From a checkpoint of a small self-supervised image encoder.
Model: arch convnext_v2, norm layernorm, activation quick_gelu, patch size [2, 2], depths [3, 6, 3], widths [64, 128, 256].
Training: muon at rate 0.0017, 5700 steps, batches of 128.
Rows from block 3 of a small self-supervised image encoder, named by matrix and row number. Rows with one number belong to one neuron. Each number is 500 + 40 x the weight over its row's rms, rounded and kept within 0 to 999. All counts start at 0. Numbers have three digits each.
After each neuron's rows are labels from the 100 images, of 14976, where the neuron reaches its highest value: "strongest on" is what is common among them. Only what is clearly more common there than usual is listed. The data: capsule endoscopy frames (Kvasir-Capsule).
# fc1: MLP up (model.blocks.3.mlp.fc1.weight, 256x128), inputs 0-63
# fc2: MLP down (model.blocks.3.mlp.fc2.weight, 128x256, transposed), outputs 0-63

fc1.151:546504546482551521455487474507568500528449514505542507476453436508519505478487406576504529537492514536512491573542529575534523381495472550501597559526439530490521513453491471491515499529529469
fc2.151:421560463453499483569510519472538546504487496544433554558481455416534500493577470542553567442467502420559488500517418502504494508502511476512489543460505559490475471460533489575517497534457513
strongest on: finding: pylorus

fc1.98:564539543453505584552450474416524578513472483491457475504515466514455477577487471558464532459514525464471453549500510444496532476506496581578517494498508481471589494522522534556514469484491525
fc2.98:514526460523436497509497539481508540515460524509441506510493492557508465510514518403458522525512509565513534492460431538553441580561566484561485551538450456463474496495494462533475441528483477
strongest on: finding: ileocecal valve

fc1.199:565514464498412500482373542548489504496517578460480480470516511493448483475505501502450571499479524410430530491502447547478471542506514493428515538484468487527500582554526436446567517502462513
fc2.199:504492490528496477497570508531541481492473496555489524486496437563538519493488470525493532547511479550504585505562538476504411485510459441525488512530474613515521485477527456453494518475494498
strongest on: finding: foreign body

fc1.150:506486494526518434526501557495510550527434473517490447564542462467445534499438495452519551564480469474570431499443524542593486510494423468459483555427624423513496493471474487548482392521526478
fc2.150:544448488498492494489471539469448510456519481455435494545451532472470487498479523460511528483554403508498473451452479512557447528463584483523523484490485520478586476572560483500503479506463499
strongest on: finding: ileocecal valve

fc1.225:530505537526528493453527526522469448505415504467450471533513501394406480568489460548532483563476595497476514494509523532504442518542511512519505553517522533454470423518499522489531519501481495
fc2.225:542495516412533486578460522566475510543528526472433522549502460464499500430498513446541497520445526482534457467450457427486585425521581466496473424496470452448519449514461452570488519498462460
strongest on: finding: blood fresh

fc1.136:486492516475527486497518484538416524574494497472451469544532553547491595510480473437535513516499550552518510396548577449498503571487545513512474498395550501513513440516474532482482513500476433
fc2.136:554583511547536467435539508572494502412519580468478536526468436535519519530538512495548538448543525475500568527572524538534537531497416446487478524522512565463446445483488501471508439488503477
strongest on: finding: ileocecal valve

fc1.168:447541538483488469550442481550505495430485545489521482511528494535476495465546458523461531552516563541526535500492523562514475489521572469484393491545463415473550503522445487524544511464459563
fc2.168:517455420527490489470440569519575527572501499510501513497483468458505476478459508517488522482512537464424445534485547505450578436493505483555476521450448491492426516504476586511512575504541526
strongest on: finding: ileocecal valve; finding: foreign body

fc1.231:502431498494457468549491471546478539463482474530489479518537507422449463571498524439393485471503504492469502443445499523367473513536511491533516565494475574394543527500519526465511497427503563
fc2.231:516456414492498543580506476569543561499558444518516494490526478526427567505517490410541532527553453453465545438496530467546514426496529462530525578524512514415549589512482544452467472510501508
strongest on: finding: ileocecal valve

fc1.84:479595571447551552585545469461528503489505478519494459533489527546449487541438513481460530503552555476527570482511451461515572488501473492480583496520439456538511499496548521517439502491465473
fc2.84:511513532455590522448497484477594484496470481471509520521427563452492531572509457485441485437529461497506482517495499547502510529542544487608513496509558497479543543440439467487578512454491489
strongest on: finding: ileocecal valve

fc1.207:497509571508434467558554497497516459518467530514458494546535536503476484524487528446503512481547552538426489499463534461518548457458472467500545477509561525506560508528503519499508475488508476
fc2.207:577542531475498506448567452507462511557479501537517499550439537499470554476548503457479473461465476469449467530474473486460507469455497532580577542551546532485497534446522458449541527499390457
strongest on: finding: ileocecal valve

fc1.191:476464495530570509504515451530483482525471529520488516468513503408545486472524533470445525407507577564416492509453501562575514494516556511520586468473503383506501517461543477482488500544517590
fc2.191:547500534481412471530556514440440522491496523482496460486542592476496483513484554458506504492482523514475444501510540494513514536518507539498526474483542516628501509544513476460481561422454533
strongest on: finding: ileocecal valve

fc1.10:482528544503462549496467508441489518539552492543445516515450515436566540521499423402473543479536537499451504513487445513432510550571478484534416538487446511563510548477520490480431446484486554
fc2.10:460498474533452542530510416435549516474569508514497500491493520539506529560552470468468507521469597461485571482530502559418553550557478509493475502512516568547489550505507488519508451495487420
strongest on: finding: ileocecal valve

fc1.92:529504588535433515477470508470515462470529474387446493463516499437485508480498498480498460477540504498479511440468518567591523449566525523450515484468471462476489468467499545467516512454439501
fc2.92:431448493489508460523505470492582480438448531440576513526506437553514440529517520494457462500494469556516518435489494466517557517473463497489502528547514453433493472522413448520492483497458517
strongest on: finding: ileocecal valve

fc1.108:552550530522511611458424531479506490521474542419509400469515550502503487537547521567505478477508500513429529513468571513543459539489537480440461448473451530508454477519476480545517397547461494
fc2.108:481448473514487494494454548479494552514431559468550509496454483527528536465439438460439428519536475504447526527466464537510512555420495431461484470453467482452480567521443462609501431468455511
strongest on: finding: ileocecal valve

fc1.125:471500502490471480502550446476525555538472502525520457520530469412455544515490549463480450484496520518456524534469451495517517506516443570478511472491518426490527443546545455475523457582498581
fc2.125:561541528465549527515507484463477573501515486442507452467475543466461527485513519401485529477492422486457483535495510545502507514485422542512611458473485410509490546463536460498495545545445502
strongest on: finding: ileocecal valve

fc1.232:463480446515455501558425468510482476451565503471493502430478439493580548610436538553497455492500489482440451474525560515444469443529559492530534486584486526538496468490568552459490494520542499
fc2.232:470599519425501516547410476491486481526540497546452485398512518457457552460587499455498549496551482481506566464501502510456513443519482480509614481446467524525434498434536504445540551462510484
strongest on: finding: ileocecal valve

fc1.14:474465528470581487453509505490481504547440515486510519493559553498478470542493436476502463526514543491515495511453475542527520527454434479566487512562549454468466544527403533475537527513476512
fc2.14:459488503466490532525426495458533474527455571484523557512509472502421524457435442512443482566430492491481538511483546502450572509481447464549482553450526460495470516494533547501533536495529542
strongest on: finding: ileocecal valve

fc1.176:472542422492474535442589529565536532498545514546472489466483514423480459508418492473511502541478578536474579486495528426488470534508411524519497526476504527548508516548531476505471497469504486
fc2.176:518541501472444585591442449522478486509518507533498484560511513512490539450504472546501448515534519425509510540392449465506541467483475553518548543541469495502451540425512418521477498514486465
strongest on: finding: ileocecal valve